Weights of a small image captioner.
Data: trained on regions of photos with short descriptions (Visual Genome), 101725 training examples.
Rows from block 4 of the image encoder of a small image captioner, named by matrix and row number. Rows with one number belong to one channel. Each number is 128 + 32 x the weight over its row's rms, rounded and kept within 0 to 255. All counts start at 0.
After each channel's rows are labels from the 100 images, of 14848, where the channel reaches its highest value: "colour at peak" is the nearest of a few named colours to the mean colour under the peak. Only what is clearly more common there than usual is listed. The data: regions of photos with short descriptions (Visual Genome). In brackets: how many of the 100, against the usual share in percent.
# convs1: first pointwise conv (encoder.blocks.4.convs.1.weight, 192x192x1x1), inputs 0-191
# convs3: second pointwise conv (encoder.blocks.4.convs.3.weight, 192x192x1x1, transposed), outputs 0-191

convs1.154 [102 116 146 116 139 181  93  48  94  83 157 121 169 140 142 172 164 162 105 134 132 145 129 165 128 170  96  91 119  96 140 144 125  80  79 159 121 179  99 131 115  45 126 147 129 140  97 116 139 106  93 159 135 131 166 163  86 167 159 108 153 125 125  78 154 154 119 112 150 125 151 101 191 167 102 111 122 132 141 125  99 118 120 145 155 144 145  85 127 227 165 125 134 119 200 136 182 113 117 217 197  90 131  94 135  88 107 163 141 126 162 105  70 152 115 142 135 151 119 158  98 174 110 170 196 153 129 179 158 152 120 159 108 154 151  74 139 171  98 136 133  97 115 177 118 175  68 100 155 148  68 114 159  74 112 102 100 162 120 103 119 150 136 118 110 143 108 109 140 140  87 145 113 146 129 165 112 123 141 192 157 140 166  71 159 209 181 126 151  87 117 112]
convs3.154 [104  71  82 144 152 129 114  75 125 139 134 149 117 112 131  76  97 128 130 152 151 146 106 135 145 123 147 158 112 117 137 130  77 127 164 147 155 126 112  79 130 180 202 122  76  90 151 146 159 125  90 167 157 135 106 144 146 122 126 113  77 104 195 130 163 102 122 103  54 159 113 149 127 148 134 152 105 141 110 100 149  74  94  92 148 176  72  87 130 130 166 157 111 202  81 112 118 143 146 106 115  91 144 118 133  92 179  89 129  65 109 118 162 113  97 131 110 136  69 133 143 140 120 123 130  72  81 183 158 167 138 136 126 164 157 105 189 176 114 134 110 111 131  27 115  95 109 117  87 157 164  75 136 113 135 203 122 122 187 164 158 105 112  96 140 150 154 104 169  96 152 145 117 142 167  49 161 105 103  64 118  70 167 103  82 157 164 160  73 130  98 137]
colour at peak: green (44 vs 0.9)

convs1.132 [133  72 188 104 125 138 116 101 109  64  34 147 141 100 100 144 177 101 108 144 118 133 177 157 166 178  85 108  71 155 141 190 165 152  59 151 145 132 136 109  89 157  89 103 163 107 108 161 153  83  95 114 122 123 126 145 135 116 145 104 129 119 111 134 161 136 141  86 151 141 119 153  97 167  92 117 195 159 120 183 137 114 128 144 176 114 127 143  75 121 117 156 175 105 134 159 128 179 187 112 131 183 123 190 150  96 198  98 139 139 127  98 145 148 145 108 141 149 140 131  77 145 170  78 146 117 130 115 128 183 176 110 158 116 216 113 132 140  67 164 146 124  38 170  69 208 157 126 118 129  67 127 145 176 183 136 118  97 115 114 155  77 125 124 161 142 120  78 167 124 103 153 130 112 117 156 104  94 107 106 150 129 113  83 132 134 105 143 132 102 115 155]
convs3.132 [126 159 111 121 115  99 130 154  86 161  86  89 157 138 101 100  73 153 136 150  86 113 105 155  94 123 102 157  96  77 168 135 125 140  97 155 121 138 111 107 177 106 211 180 187 185  91  85 141 153 166 144  95 171 166  85  95 163 120 133 128 158  53 113 108  81 174 127 120 123 198 129 132  90  99 147 145 109 164 208 120 164 128  62 126 100 115 149 111 110  96 172  80  98 163 154 129 131 166 113 122 126 102  73 128  92 148  73  60  67 103  56 159 154 100  86 123 109 131 149 140  75 110 152 145 111 142 161 106  78  82  91 117 117 187 137 122  65 159 114 105 171 165 117  74 158 141 105  94  98 120 106 102 133  89 192 127  97  74 116 123 125 125  92  99 180  95 120  97 121 128 170  93 102 145 125 187 135 127 158 104 146 113 108 140 149 148 142 134 123 125 141]
colour at peak: black (38 vs 14.4)

convs1.165 [134 107 140 124  98 147 144 122 191 111 172  99 249 142  94 152 128 126  95 127  91 140 102 178 121 100 197 168  85 131 121  95 132 136 161 180  62 133 110 158 132 144 112 164 160 175 176 149 172 219  74 133 102  73 110  97  97 168  77 160 108 136 159 122 121 156 144  70  78 104 109 152 126 112  94 158 160 135 101 152  95 113 136 169 120 135 162 120 120 120  79 203 216 132  55 103 111 117 180 138 105 114 167 128  82 148  81 123 157 114 146 126 114 141  98 118 147 148 153 118 122 153 167 147 111 139 116  75  96 138 127 127  95 168 183 142 175  98 142 109 133 114  80 124  88 223 126 115 133 168 115 107 115  94  94 133  99 158 151  79  89 127 148 142  84 138 128 150 126 131  84 160 103 155 101 167 160 120 101 122 133 149 131 168 136 113 136 157 149 110  94 154]
convs3.165 [133  58  68  74  33 174 125 127 108 155 143  65 112 127 140  76 106 125 136 148 167 147 123 130 122 188 100 130 135 144 183  90 134 181  97 161 144  85 110 139  86 179 149 167  75 161 126 123 136 110 136 124  96 106 106 135 139 101 188 117 111 123  94 162 150 103 131 165 119 141 152 161 148 160 120 161 101  55 161  90 113 198  64 191 122 117 138 159 111 156 158 126 136 122 183 104 128 101  97 107 119 136 115 136 136 136 114 135 115 184 128 163  87  96 142 135 154 182 136 152 137 151 139 149 129 119 162 146 199 122 163 169 115 130 101 108 126  63 149 146 120 137 180  80 144 112 136 131 158 180 160 137 161 121 189 138  69 110  78  79 146 171 165 150 127 105 133 176  84 102 154 124 136 129 167 135 115 172 164 141 194 131 124 201 147 157 162 136 144 117 178  61]
colour at peak: black (41 vs 14.4)

convs1.130 [ 90 147 144 169 130  66 123  80 110 127 170 143 146 177 126 111 176 107 147 155 106 125 112  85 143 143 133 187 129 105  85 113 115  97  88 137  82 123 141 154 113 170 159 128 153 126  73 113 112 158 122 156  82 107 167 115  98 203 111 196 152 140 143  89 198 102 108 154 100 144 150  86 118 166 102 101 187 159 161 160 149 111  55  94 169 135  61 117 182 111 109 167 116 105 108 113  87 109 142 146  79 129 161  96 128 156  81 169 172  78 168 126  91  85 127 106 155  67 141 147 126 178  65 115  90 119 154 122 151 140 127 116 111 128 146  83  65 144 190  97 124 104 161  53 122 114 114  99 198  83  94 136 161  81 105  96 127 127 115 134 149 143 143 141 114 110  50 145 131 146 176 131 206 107 128 185 138 109 122 139 119 138 130 113 151 140 123 104  86 138 155 163]
convs3.130 [111 161 108 185 112 128 163 116 150  85 160 167 174 138  78 160 150 129 152 149 116 114 174 134 146 167 114  81 129 127 174  94 136 159 102 120 126 150 140 187  86 125 142  58 141 133 136 139  95 146 162 140 122 156 169 160 177 121 116 149  72 106 113 133 125  72 115 110 186 142 125 151 149  70 120 116 197 129 156 146 137 108 125 120 192  48 117 103 163 130 140 111 109  97  95  85 157  99  98 144 104 188 139 101 175  66  98 184  74 101  99  63 102 164 177 135 104  58 153 131 126 123  98  94 125  41  99 132 173 159 137 136 205  52 143 159 120 104 112  55 117 159 173  83 147 133  95 107 172  66 123 146 131 150 161 155 147  76 131 106 125 138 143 135 151  93 140 134 121 131 171  93 120 146 129  98  78 118 108 138 108 166 105 156 175 160 147 112 121 134 115 127]
colour at peak: black (36 vs 14.4)

convs1.90 [138  67 142 137  96 167  94 106 170 144 110 190 137 131 105 141 137 127 141 161 118 117 116 153 175 116 140 164 163 172 127  91 107 176  29 169  33  96 112 136  82 141  92 104 125 110 166 141 143 107 125 111 163 188  99 126 206 134 119 155 102 154 120 123  80  86  96 113 166 119 128 170 113 120 121 127 191 123 116 163 143 111 126 105 127  81 103 210  94  95 125 109 136 155 168 100 120 142 110 125 141  67 178 166 125 120 163 139 157  88 136  57 175 134 112 141 163 123 107  70 168  84  97 124  80 146  97 113  89 107 180 109 149 162 123 160 112 170 116 109 127  85 123 100  62 109 127 130  71  97 143 102 176 109 129 156 135 101 159 129  51 124 136  99 101 138 134 146  89 124 136 103 169 130  67 155 104 169 131  97 111 158 129  58 125 126  80 124  87 176 120 102]
convs3.90 [ 99 108 124 160 107 166  76 158  91 141 142 143  78 154 157 132 150 168 196  99 120 131 115 112  92 125 117 175  89 135 137 154 114 124 135  77 152 161 119 161 123 148 179 136 125 120 170 200 120 170 113  92 114 170 141  73 175 130 124 121 107 119 104  69 123 108 146 115 125 151 134 136  81 130 140 151 177 109 152 153 127 166  51 112  98 102  61 128  93 102 131 169 105 210 137 133 141 147 182 143 166 153 184 137 163 127  98 118  95 140 149 117 107 104 126  67 174  87 181  88 118  99 189 128 148 160 124 137 149 140 111 107 146  95  81 161  98  88 146 116 133 226 144 126 142 187 176 118 107 192 127  70 149 153 109 130 160 157 130 154 131 152  93  89 162  87 127 131 169 119 110 199 143 123 140  86 162  85 124 113 187 135 130  92 111 104 101 196 176 139 176  88]
colour at peak: black (43 vs 14.4)

convs1.0 [106 100 140  94 136 143  84 109 162 128 134 107  88 144 110 121 130 141 142 197 125 134 155 137 136 181 134 173 143 137 140 158 112 161 180  78 118  29 109 142 153  72 102 105 157  90 149 120 120 114 110  88 130 112 133 141 134 114  90 127 185 118 204 104 100 114 122 109 200 147 112 137 117 130 155 155 115 123 184  45 127 170  79  44 104 128 117 192 120 123 173 132 141 165 127 136 167 105 124 117  93  96  85 149 123 110  67 118  98  61 167 148 139 200 101 143  69  96  86 102 142 155  91 133 114  91 136 141  91 142 104 192 102 159 121 177 133 156 168  40 122 179 127 133  89 103 149 135 117 171  96 107 144 165 116 114 143 106 109 134 153 169  92 152 126 134 139 101 117 123 123 112  54 113 173 115 120 146 108 150 109 176 148 100 151 154 152 167  78 145 155 194]
convs3.0 [ 97 144 144 117 119  90 109 173 145 139 119 117 167 169 177 120 135 121 114 127 153 144 139 119 144 187 113 142 186 111 134 149 146 148 166 142 113 132 122 162 115 177 118 101 147 153 168 106 161 149 125 164 103  98 140 160 181  70   0 138 197 137  80 202 149 145 180 163 188 143 118 133 120 164  92 189 139 138 158  38 156 148 142 120  95 130  79 156 136 173 112 120  98 104 151 164 112 104 153 111  87 171 105 114 114 113 164  94 146 157 107 147 154 158 108  97 159 122 114 159  63 165 154 158 154  71 160 165 175 156 105  79 143  93 127  86  86 175  55 131 161 159  85 109  87 163 159 151 173 165 121 152 136 154 128 109 108 114 106 154  78 103 137 139 110  77  95 129 160 116 146 124  72 156 106 121 119 124  95 145  99 145 136 121 107 158 183 132 144  90 132 166]
colour at peak: blue (42 vs 0.9); cyan (26 vs 1.1)

convs1.62 [116  89 150 116 121 154  78 102 175 154 113 115  66 130 155 125 139 115 141 175 112  97 106 172  94 155  91 143 150 110 137 118 157 113 114 111 150  94  98 147 160 129 115 105 157 128 152 110 149 185  71 112 191 125 150  85 104 132 110 163 136 148  63 133  70 122 121 121 119 149 153  72 172 127 125 118 137 158 180 141 175 158 146 125  66  47 132 132 121 121  97 142 143 132 139  80 114 113 153 136 128 139 129 157 108 125 116 123  95   0 153  87 111 136 117 104 118 148 100 142 135 166 114  74 150 148 132 197 128  79 136 136  84 132 163 203 125 157  56 134 189  82 147 132 110 145 102  79  97 177 128 132 182  75 126 226 109 128 138 206 137 129  85 121 110 145 121 126 122 147 126 117 118 134 144 109 121 114  77  94  85 150 135 144 146 144 110 128 115 102 149 193]
convs3.62 [111 112 136 131 162  94 167 167 110  76 147 136 126 118 155 143 126 171 194 111  78 150 101 115  76 103  83 130 122 180 135 163 151 171 166  51 111  92 150 125 122 130 119 121 144  86 162 111 119 114 136 145 165 120 179 112 140 148  13  73 113  94 103  64 139 175  71 167 119 159 142 138 131 125 103  61 123  65  80 128 117 126 169 159  63  68 127 147 138 136 153 111 142 163 139 107  89 143 137 115 110 127 140 142  96 120 119 139 119 102 169 101  61 173 160  90 126 113 148 157 136 101  71 135 156  88  96  71 138  83 196 156 145 126 144  58  81 160 139 177 109  56  90 120 116  92 140 139 160 143 110 161 115 100 153 111 138 155 111 172 118 118 131 178 196 119 167 133 139 168 179 147 129  82 109 111 138  92 121 102 169 124 136 138  85 150 153 108 104  91 129 131]
colour at peak: blue (29 vs 0.9); cyan (28 vs 1.1)

convs1.1 [160 122 116 152 132 151 111 130 101 125 112 122 182 131 139 103  52 112 104  74 104 155 140 169  82 138 153 158 142  81 108 119 128 217 128 162 146 170 146  81  69  76  90 147 141 171  81 166 167 122  58 133 156 128 107  78 129 115 129 100 125 131 128 109 193 101 113 170 140 136 159 171 199 115 158 190 176  70 148 120 118  98  97  76 112 156 120 146 170 130 138 143  98 147 104 109 104 175 122 127 122 100 148 108 145 146 176 139 127 145 115 108  91  71 116 132 159 115 151 133 140 155  78 135  85 115 117 130 144  91 145 147 144 134 130 177 169 179 125 102 105 166  62 155  95 179 149 129  83 136 150 161 146 182 102 147 128 137 160 127  79 195 132 133 124  75 150 109 191 118 184 138 165  87  65 181 147 149 106 143 132 177 137 153 128 111 134  40 111 153 114 178]
convs3.1 [110  90 107 149 144 115 182 102 151 135 157 112 128 115 169 150 187 127 153 138 170  86 122 177 105  91 133 130  97  99 114 112 103 114 133  70 156 135 125 111 168 111 160 106 129  96  84 128 153 116  97 115 120  66 127  72 158 139 147 107 178  94 128 145  99 120 114 217 142 147  87  96 154 162 178 103 132 140 115  80 118  59 127 200 131 112 101 103 107 123 138 151 140 134 113  85 120 180  81 107 101 118  97 142 150 100 144 145 105 175 124 167  87 191 148 149 153 107  82 158 103 137 180 124 158 131 127 134  35  92 123 152 101 179 163 120 113 165  98 138 153 102  99 249 102 137  85  94 118  91 131 120 100  99 146 174 103 135 151 147  91 103 106  80 136  95 157 139 101 115 128 208  71 109 134 158 154 135 141 168 171  75 163 149  76 110  98 146 161  92  97 161]
colour at peak: black (56 vs 14.4)