A small image captioner, trained from scratch: decoder layers 7.
Rows from block 4 of the image encoder of a small image captioner, named by matrix and row number. Rows with one number belong to one channel. Each number is 128 + 24 x the weight over its row's rms, rounded and kept within 0 to 255. All counts start at 0.
After each channel's rows are labels from the 100 images, of 14848, where the channel reaches its highest value: "strongest on" is what is common among them. Only what is clearly more common there than usual is listed. The data: regions of photos with short descriptions (Visual Genome).
# convs1: first pointwise conv (encoder.blocks.4.convs.1.weight, 192x192x1x1), inputs 0-191
# convs3: second pointwise conv (encoder.blocks.4.convs.3.weight, 192x192x1x1, transposed), outputs 0-191

convs1.158 [106 124 131 138 142 132 116 145 149 163 172 124 100  87 149 129 176 129 137 165 124 158 130  70 120 124 137 142 193 156  99 119 140 147 143  78 148 171 117 144 115 138 142 100 117 121 129 118  88 110 128 152 128 157 127 129 138 141 157 153 166 155 121 127 132 142 130 113 116  97 137 153 134  96 124 156 170 135 113 135 156 153 136 108 104 147 141 163 153 132 141 110 128 114 135 123 121  92 105 147 126 148 142  67 132 132 130 167 115 187 128 133 134 101 177 143 120 137 131 143 123 162 118 113 141 130 161 157 134 125 118 148  98 163 134 115 163 152 146 156 153 146 118 134 124 178 139 108 127  87 125  82 114 113  84 148 113 131 124 143 166 163  98 114 104 139 117  71 141 145 124 105 191 177 156 104 155 115  96 121 162 122  76 100 166 106 152 131 128 122 144 122]
convs3.158 [102 122 133 126  92 145  89 124 137 109 100  98 130 119 129 136 164  97 134 134 120 149  98 103 125 136 127 153 110 111 138 173 137 169  98 121  93 131 119 131 139 145  97 159 137 121 102 114 117 133 163  84 118 156 132 100 150  89 137 120 134 122 105 163 112  91 103 140 122 130 124 114  92 146 136 122 148 144 104 107 110 123 122 123 125 146 138 129 148 153 108 115 124  85 138 131 115 131  94 101 121  99 145 193  75 134 129  78 115 141 159 127 116 139  88 153  97 162 151  96 105 116 163 154 131 122 150 117 111 123 196  84  79 109 113 126 125 110 117 131 103  89  94  95 135 143 114 120 105  92 144 112 146 119 149 152 105 137  97 121 102  98 121 114  91  98 109 162 211 116  90 147 130 144 124 127 137 130 112  88  81 130 126 113 125 159  99  74 138 140 112  94]
strongest on: text has "red"

convs1.68 [141 136 108 120 129 135 125 135 128 116 147 128 143 129 139 120 153 112  99 125 173  68 138 125 146 111 144 147 116 100 117 113 148 122 185 131  74 162 199 146 133 120  93  86 125 146 126 100 132 115 137 127 116 162 160 170 123 110 112 120 157 130 119 176 145 114 123 119 149 131 111 109 127 104 132 134 115 108 112 131 128  87 137 134 172 141 174 106 129 128  63 160 144 114 136 141 134 128  87 110 149 108 134 106 153  97 157 155 167 136 143 131 123 167 143  61 121 101 118 135 131 119 114 168 132 123 128 125 155 120 175 139 122 108 128 123 139 155 107 113 170 110 152 137  99 121 111 117 130 122 122 122 103 110 129 138 135 137 175 125 128  45 153 125 139  99 166 144 141 127 121 144  95 117  98 154  86 139 105 126 148 175 164 167 116 107 111 107 172 140 129  76]
convs3.68 [116 129 110 141 137 119 138 110 127 120 140 159 111 144 133 113  85 100 106 153 105 133  94 131 112 147 128 131 127 118 144 163 170 148 171 123 142 132 165 138 120 145  86 184 135 122 150 123 101 108 166 104 138 135 150 127  82 100 121 147 143 109 122  80 144 142 126  90 124 119 114 178 137 105 115 114 158 154 129  97 126 126 117 163  64 135  59 143  93 132 148  88 181  97 103 141 118 140 130 119 147 154  99 150 118 107 125  86 172 153 144 117 137 104 109 158 129 132 145  83 140 156  82 184 102 120  98 159 120 154 148 139 121 141 102 141 145 136 151 150  98 127 117 134 114 139 160 131 142 158  96 100 150 108 109 145 109 118 109 151 144  92 139 131 113 174 149 134  93 155 108 139  72 112 147 143 118 121 144 173 167 110 122 116 140 110 114 144 107 155 153 108]
strongest on: text has "man"

convs1.96 [124 121 148 132 187 119 163 119 113 145  82 108 159 126 154  99 180 151 112 164 146 132 130 143 126 124 165  94 149 105 135  91 147 120 138 147 105 139 131 112 146 132 132 100 149 109 108 163 104 129 137 140 102 119 127 125 150 121 129 123 182 120 135 124 103 143  90 103 138 142  57  82 157 143  55 122 151 165 120 157 113 129 103 150  92 133 142 106  82 148 125 112 121 133 149  83  86 150 136 119 145 128 152 111 153 116 124 152 151 127 123 153 167 139 148 156 125 143 127  91  75 144 164  80 111 137 124 103 109 114 125 136  93 131 103 160 148 121  85 102  79 132 155 133 129 115 109  89 156 121 158 138  85 143 141 115 108 104 116 152 146 137 113 139 100 130 167 139 192 140 130 148 116 109 131 100 139 136 154 134 134 142 105 112 163 121 101 132 146 154 115 149]
convs3.96 [117 141  93 115 170 108 144 149 100 167 103 116 129 167 136 108 119 102 116 145 132 105 148 146  94 124 128  93 142 142 144 144 137 158 102 109 154 130 120 123  64 105 127  93 139 126 128 147 130 119 122 132 129 117 149 153 151 146  90 124 109  89 110 136 162 136 140  94 129  83 111 121 135 104  97 138 118 116 120 150 150 103  99 131 120 153 147 124 152 156 122 168 159 155 129 172 115 100 165 160 154  76 129  80 116 103 158 106  96 173 158 119 122 182 117 143 120  79 107 136 156 130 125  99 102  58 114 152 102 116 160 131 163 159 134 115 129 112 113 122 106 140 105 142 152 151 137  73 103 142 129 109 143 137 101 112 128 128  69 131  94 109 101 163 118 134 133 106 128 145 147 137 198 138 161 121 108 113 122 133 136 128 130 151 123 132 161  81 125 165 118 150]
strongest on: text has "red"

convs1.173 [132 108 142 103  98 120 147 174 163 119 109 148 131  98 128 177 140 137 110  93 155  89  93 123 124 133 128  92 127 112 132  83 128 108  74 116  98 128 118 114 124 109 134 120 174 122  80 129 142 155  93 105 130 125 119 128 170 138  90 140 140 151 121 115 121 126 156 128 120 128 102 127 113 141 111 171 143 133 103 163 126 156 157 126  97 145 177 121 165 115 127 140 137 138 124 126 191 128 119 183 132 167  71 128 143 118 140 146 108  94 141 108 119 146 120 101 106  88 165  97 122  96 159 180 109 148 106  90 151 130 121 153 118 117 127  96 161 124 116 136 179 139 133  80 136 171 103 114 126 151 112 125 135 106 166 135  88 164 117 168 134 116 141 170 178 150 105 110 125 160 117 136 119 119 107 121  87 132 115 144 134 103 136 118 125 106 124 159 134 128  78 135]
convs3.173 [127  84 142 169 134  86 126 137 116 145 130 107 130 120 139  89 152  76 138 151 149 119 167 145 149  86 142 120 116 122 119 128 123 131 135 131 106  98 148 103  97 106 150 124 144 146 154 129 146 164 161 148 121 134 123 116 112 130  80 110 134 140 140 130 113 109 115 156 127 139 127 184  81 120 153 115 142 117 128 157 179  98 149 110  83 126 128 180  99 125  94 181 125 107 119 145 145 138  85 162 121 161 116  87 147 145 130 124 130 103 115 146 146 168 150 120 122  74 150  85 115 168 101 162 149 127 113 177 154  96 131  86  96 109 116  96 107 133 118 102 118 117 116 109 144  95 184 142 131 149 102  97 111 154 131 100 166 169 106 107 126 149 168 121 148 112 144 134 145  96 153 120 127 143 155 152 123  99 145 120  93 125 161 134 149  95 115 124 140 124  86 149]
strongest on: text has "man"

convs1.116 [165 145 152 152  75 138 154 161 100 127 120 136 128 124 130 121 113 123 120  90 119 109 101 125 117  95 174 112 109 113 122 139 136 131 167 120  96 107 136 105 148 106 115 114 141 151 135 154 150 135 127 117  89 154  99 146 115  99 148 105 126 122 102 139 108 112 133  96 139  72 141 165 103 157 128 171 125 127 102 146 132 105 110 121 103 139 157 147 130 112 130 145 131 114 115  73 119 137 105 130 141 143 116 154 121  82 103 158 150 141 142 130 105 140  94 131  92 148 137 116 202 164  80 164 166 133 167 140 131 123 134 132 157 158 110 156  86 161 133 180 123 126 163 101 112 201 124 116 103 121 125 123 130 153 149  60 122 123 122 138 102 160 135 153 112 154  98 158  77 130 137 110 155 143 158 101 127 140 138 140  85 142 112  92 118 137 100 142  98 144 117 154]
convs3.116 [120 150  79 132 127 140 126 109 126 113 160 119  81 135 137 140 130 163 157 106 101 186 164 137 111 167 127 148 127 147 131 142 117 119  68  94 111 107 137 151 116 137 134 172 137 142 110 140 132 146  80 144 117 126 122 147 130 163 142 138 125 110 107 121 100 141 136 119 115 151 114 123 142 151 148  94 143 128  76 135 120 157 129 129  84 101 162 149 134 123 141  83 123 137 133  88 123 150 119 117 121 141 112 170 128 160 123 193 115 124 128 104 122 150  97 134 157  86 119  89 124 109 135 154 133  78 105 117 124 124 120  93 102 149 115 141 156 107 109 102 126  98 136 172 142 127 105 141 165 151 136 150 114 145 128 109 123 142 167 146 154 151 116 118 140 112 109 121  96 127 132 128 182 121 100 105 142 101 110 155  58 130 138  87 138 173 169 181 182 145 138 167]
strongest on: text has "man"

convs1.121 [134 125 125 127 122 157  72  91 116 167 120 170 139 164 157 185 134 126 144 131 163 147 115 138 100 173 111 119 116 137  99 109 113 131 153 125 139 133 114  93 116  80 105 123 148 132 127 104 119 129 107 144 116  97 124 117  99  96 154 191 147 145 111  85 135 109 121 124 118 134 165 119 151 131 157 130 183 128 144 112 146  85 107 106 160 136 125 163 144 140 145 140 108 134 204 154 131 120 111 154 165 118 137 187 124 126 129 108  97 105 141 141 109 189 131 148 109 107 130 118 101 180 122  76 135 131 128 102 135 124 137 140 100 141 125  91 100 125 112 145  69 118 108 135 139 134 125 118 162 164 126 141 127 155 129  96 144 135 127 145 108 131 158 136  83 117 113  94 132  70 143 120 126 152 152 133 104 148 156 114 142 123 143 125 138 126  95 123  96 122  79 100]
convs3.121 [159 132 103 130 134 155 141 170 190 112 135 169 158 169 114 167 136 113 147  77 115 131  97 146 112 143  92 137 133 144 118 139 147 118 154 142 151 135 151 117 117 162 153 123 131  87 145 113 126 117 113 143 134 146 152 103 125 160 107 117 119 132 136 126 116 157 128 168  96  85 145 137 142 136 119 153 134 145  90 133 106 119 112 117 155 143 131 139 130 140  70 115 150 137 125 142 122 152 156 149 180 101 151 108  93  85 157 121 163 126 117 103 123 106 146 128  97 158 126 138 143 173 132 115 100 166 125  89 156 154 124 125 109 159 117 142 102  85  96 139  43  91 118 127 146 109 125 121 131 113 115 137 140 136 179  99 139 118 169 123 196 156 142 113 131  67 157 123 159 111 135 143 127 111 140 101 168 165 149 165 129 106 136 149 107 132 106 127 143 122 131 125]
strongest on: text has "man"

convs1.50 [171 114 127  81  84 112 147 109 132  88 139 123 124 128 115 111 133 133 137 144 115 121 132 137 134 163 112 139 151 128 131 164 150 134 112 162 108  69 136 138 146 174 129 159 169 120 152  86 107  85 130  94 128 118 101 133 132 118 106  94 160 177 107 118 146 121 136 152 163 122 153 144 119 120 104 197 139 146 104 174 153 148 123 132 151 140 135 102 163 150  78 179 117 145 110 142 156 111 124 137 124 123 118  85 152 108 136  96 143  96 118 134 118 119 117 112 109 142 118 128 137 123 132 185 138 117 144 150 141 157 111 141  90 119 136 125 108 148 152 157  97 128 149 136 106 124 102 115 108 143 121 117  83 131 105  98 161  77 129 136 149 151 124 127 110 139 105 178 136 192 115 154 105 128 131 107 113 147 111  68 110 141 164  52 118 117 133 115 145 118 121 128]
convs3.50 [ 88 110 144 136  79 130 147 123 136  90 133 144 127  89  94 148 134 135 106 136 100 128 118 150  84 129 104 143 122 142 118 110 132  78 106 127 145 152 130 138 128 101 132 133 111 138  90  86 159 121 140 124 107 130 164 147 129 137  73  91 110 139 140 117 158  96 146 122  86 127 151 116 123 120 110 117 151 154 104 123 138 118 119 109 136 135 125 116  91 122 136 150 143 141 197 104 117 105 120 154 117 145 106 152 119 131 137 147 118 177 137 112 144 134 123 124 136 132 149 146 114 124 173 121 141 162 118 151  70 154 142 136 179 143 157 144 161  99 111  82 112  98  99 117 136 106  93 118 128 115 124 124 153 135 126  89  96 139  95  85 124 162 161 117 116 151 135 100 115  76 119 126 167 154 151 114 106 139 148 190 124  84 105 134 134 177  64  79 163 136 113 110]
strongest on: text has "man"

convs1.66 [129 116 115 115 122  92 120 129  86 115 131 169 138 169 120 136 121 116 106  90 182  76 185 127  90 133  83 115 115 166 145 113 135 163 134  95 112 118 110  91 106  61 123 140 146 121 155 135 110 152 130 113 128 110 132 134 142 116 133  90 132 123 143 139 126 122 156 154 121 127  93 150  91 159 102 123 118  77 179 108 118 149 141 130 126 153 113 138 131 125 148 142  90 154 136 156 171 111  98 142 128 137 124 169 151 132 133 119 122 129 140 118 131  89 155 145  60 115 143 100 126 147 179 110 134 140 117 114 109 132 141 172  98  93 124 142 130 171 137  81 132 143 138 123 128 151 170 121 156  84 138 139 142 149 104 141  70 139 136 118 123  92 178 140 133 100 130 138 141 116 116 163 115 150 138 122 142 132 142 120 164 116 161  97 125 150 179 168 105 129 123 152]
convs3.66 [122 145 156 110 105 103 126 145 105 106 165 155 161 147 159 128  92 120 114 112 119  71 156 148 121 172 147 136 102 138 111 131 105 101 126 133 166 130 119 125 117 122 165 160 102 119 131 102 151 147 142 148 153 106 143 106 126  94 110 127 101 127  90 158 143 102 120  79 133 117  86 149 147 146  98 156 116 144 157  98 169 131 119 111 112 105 142 115 176 136 151 164 115 155 156 138 108  80 123 149 126 128 140 135 141 124 160 169  89 172 145 114 147 125 109 158 136  93 156 138 173 103 118 142 120 125 121 110 133 127 118  56  95 136 139 130 142  99  87 124 132 140 148 150  92 115 151 124 117 112 122 132 117 111 107 188 143 114 125  97  98  87 173 163 111 135 118 122 157 157 136 147 122 138  83 138 149 149 132 142 113  97 126  79 174  97 166 136 102 100 105 136]
strongest on: text has "blue"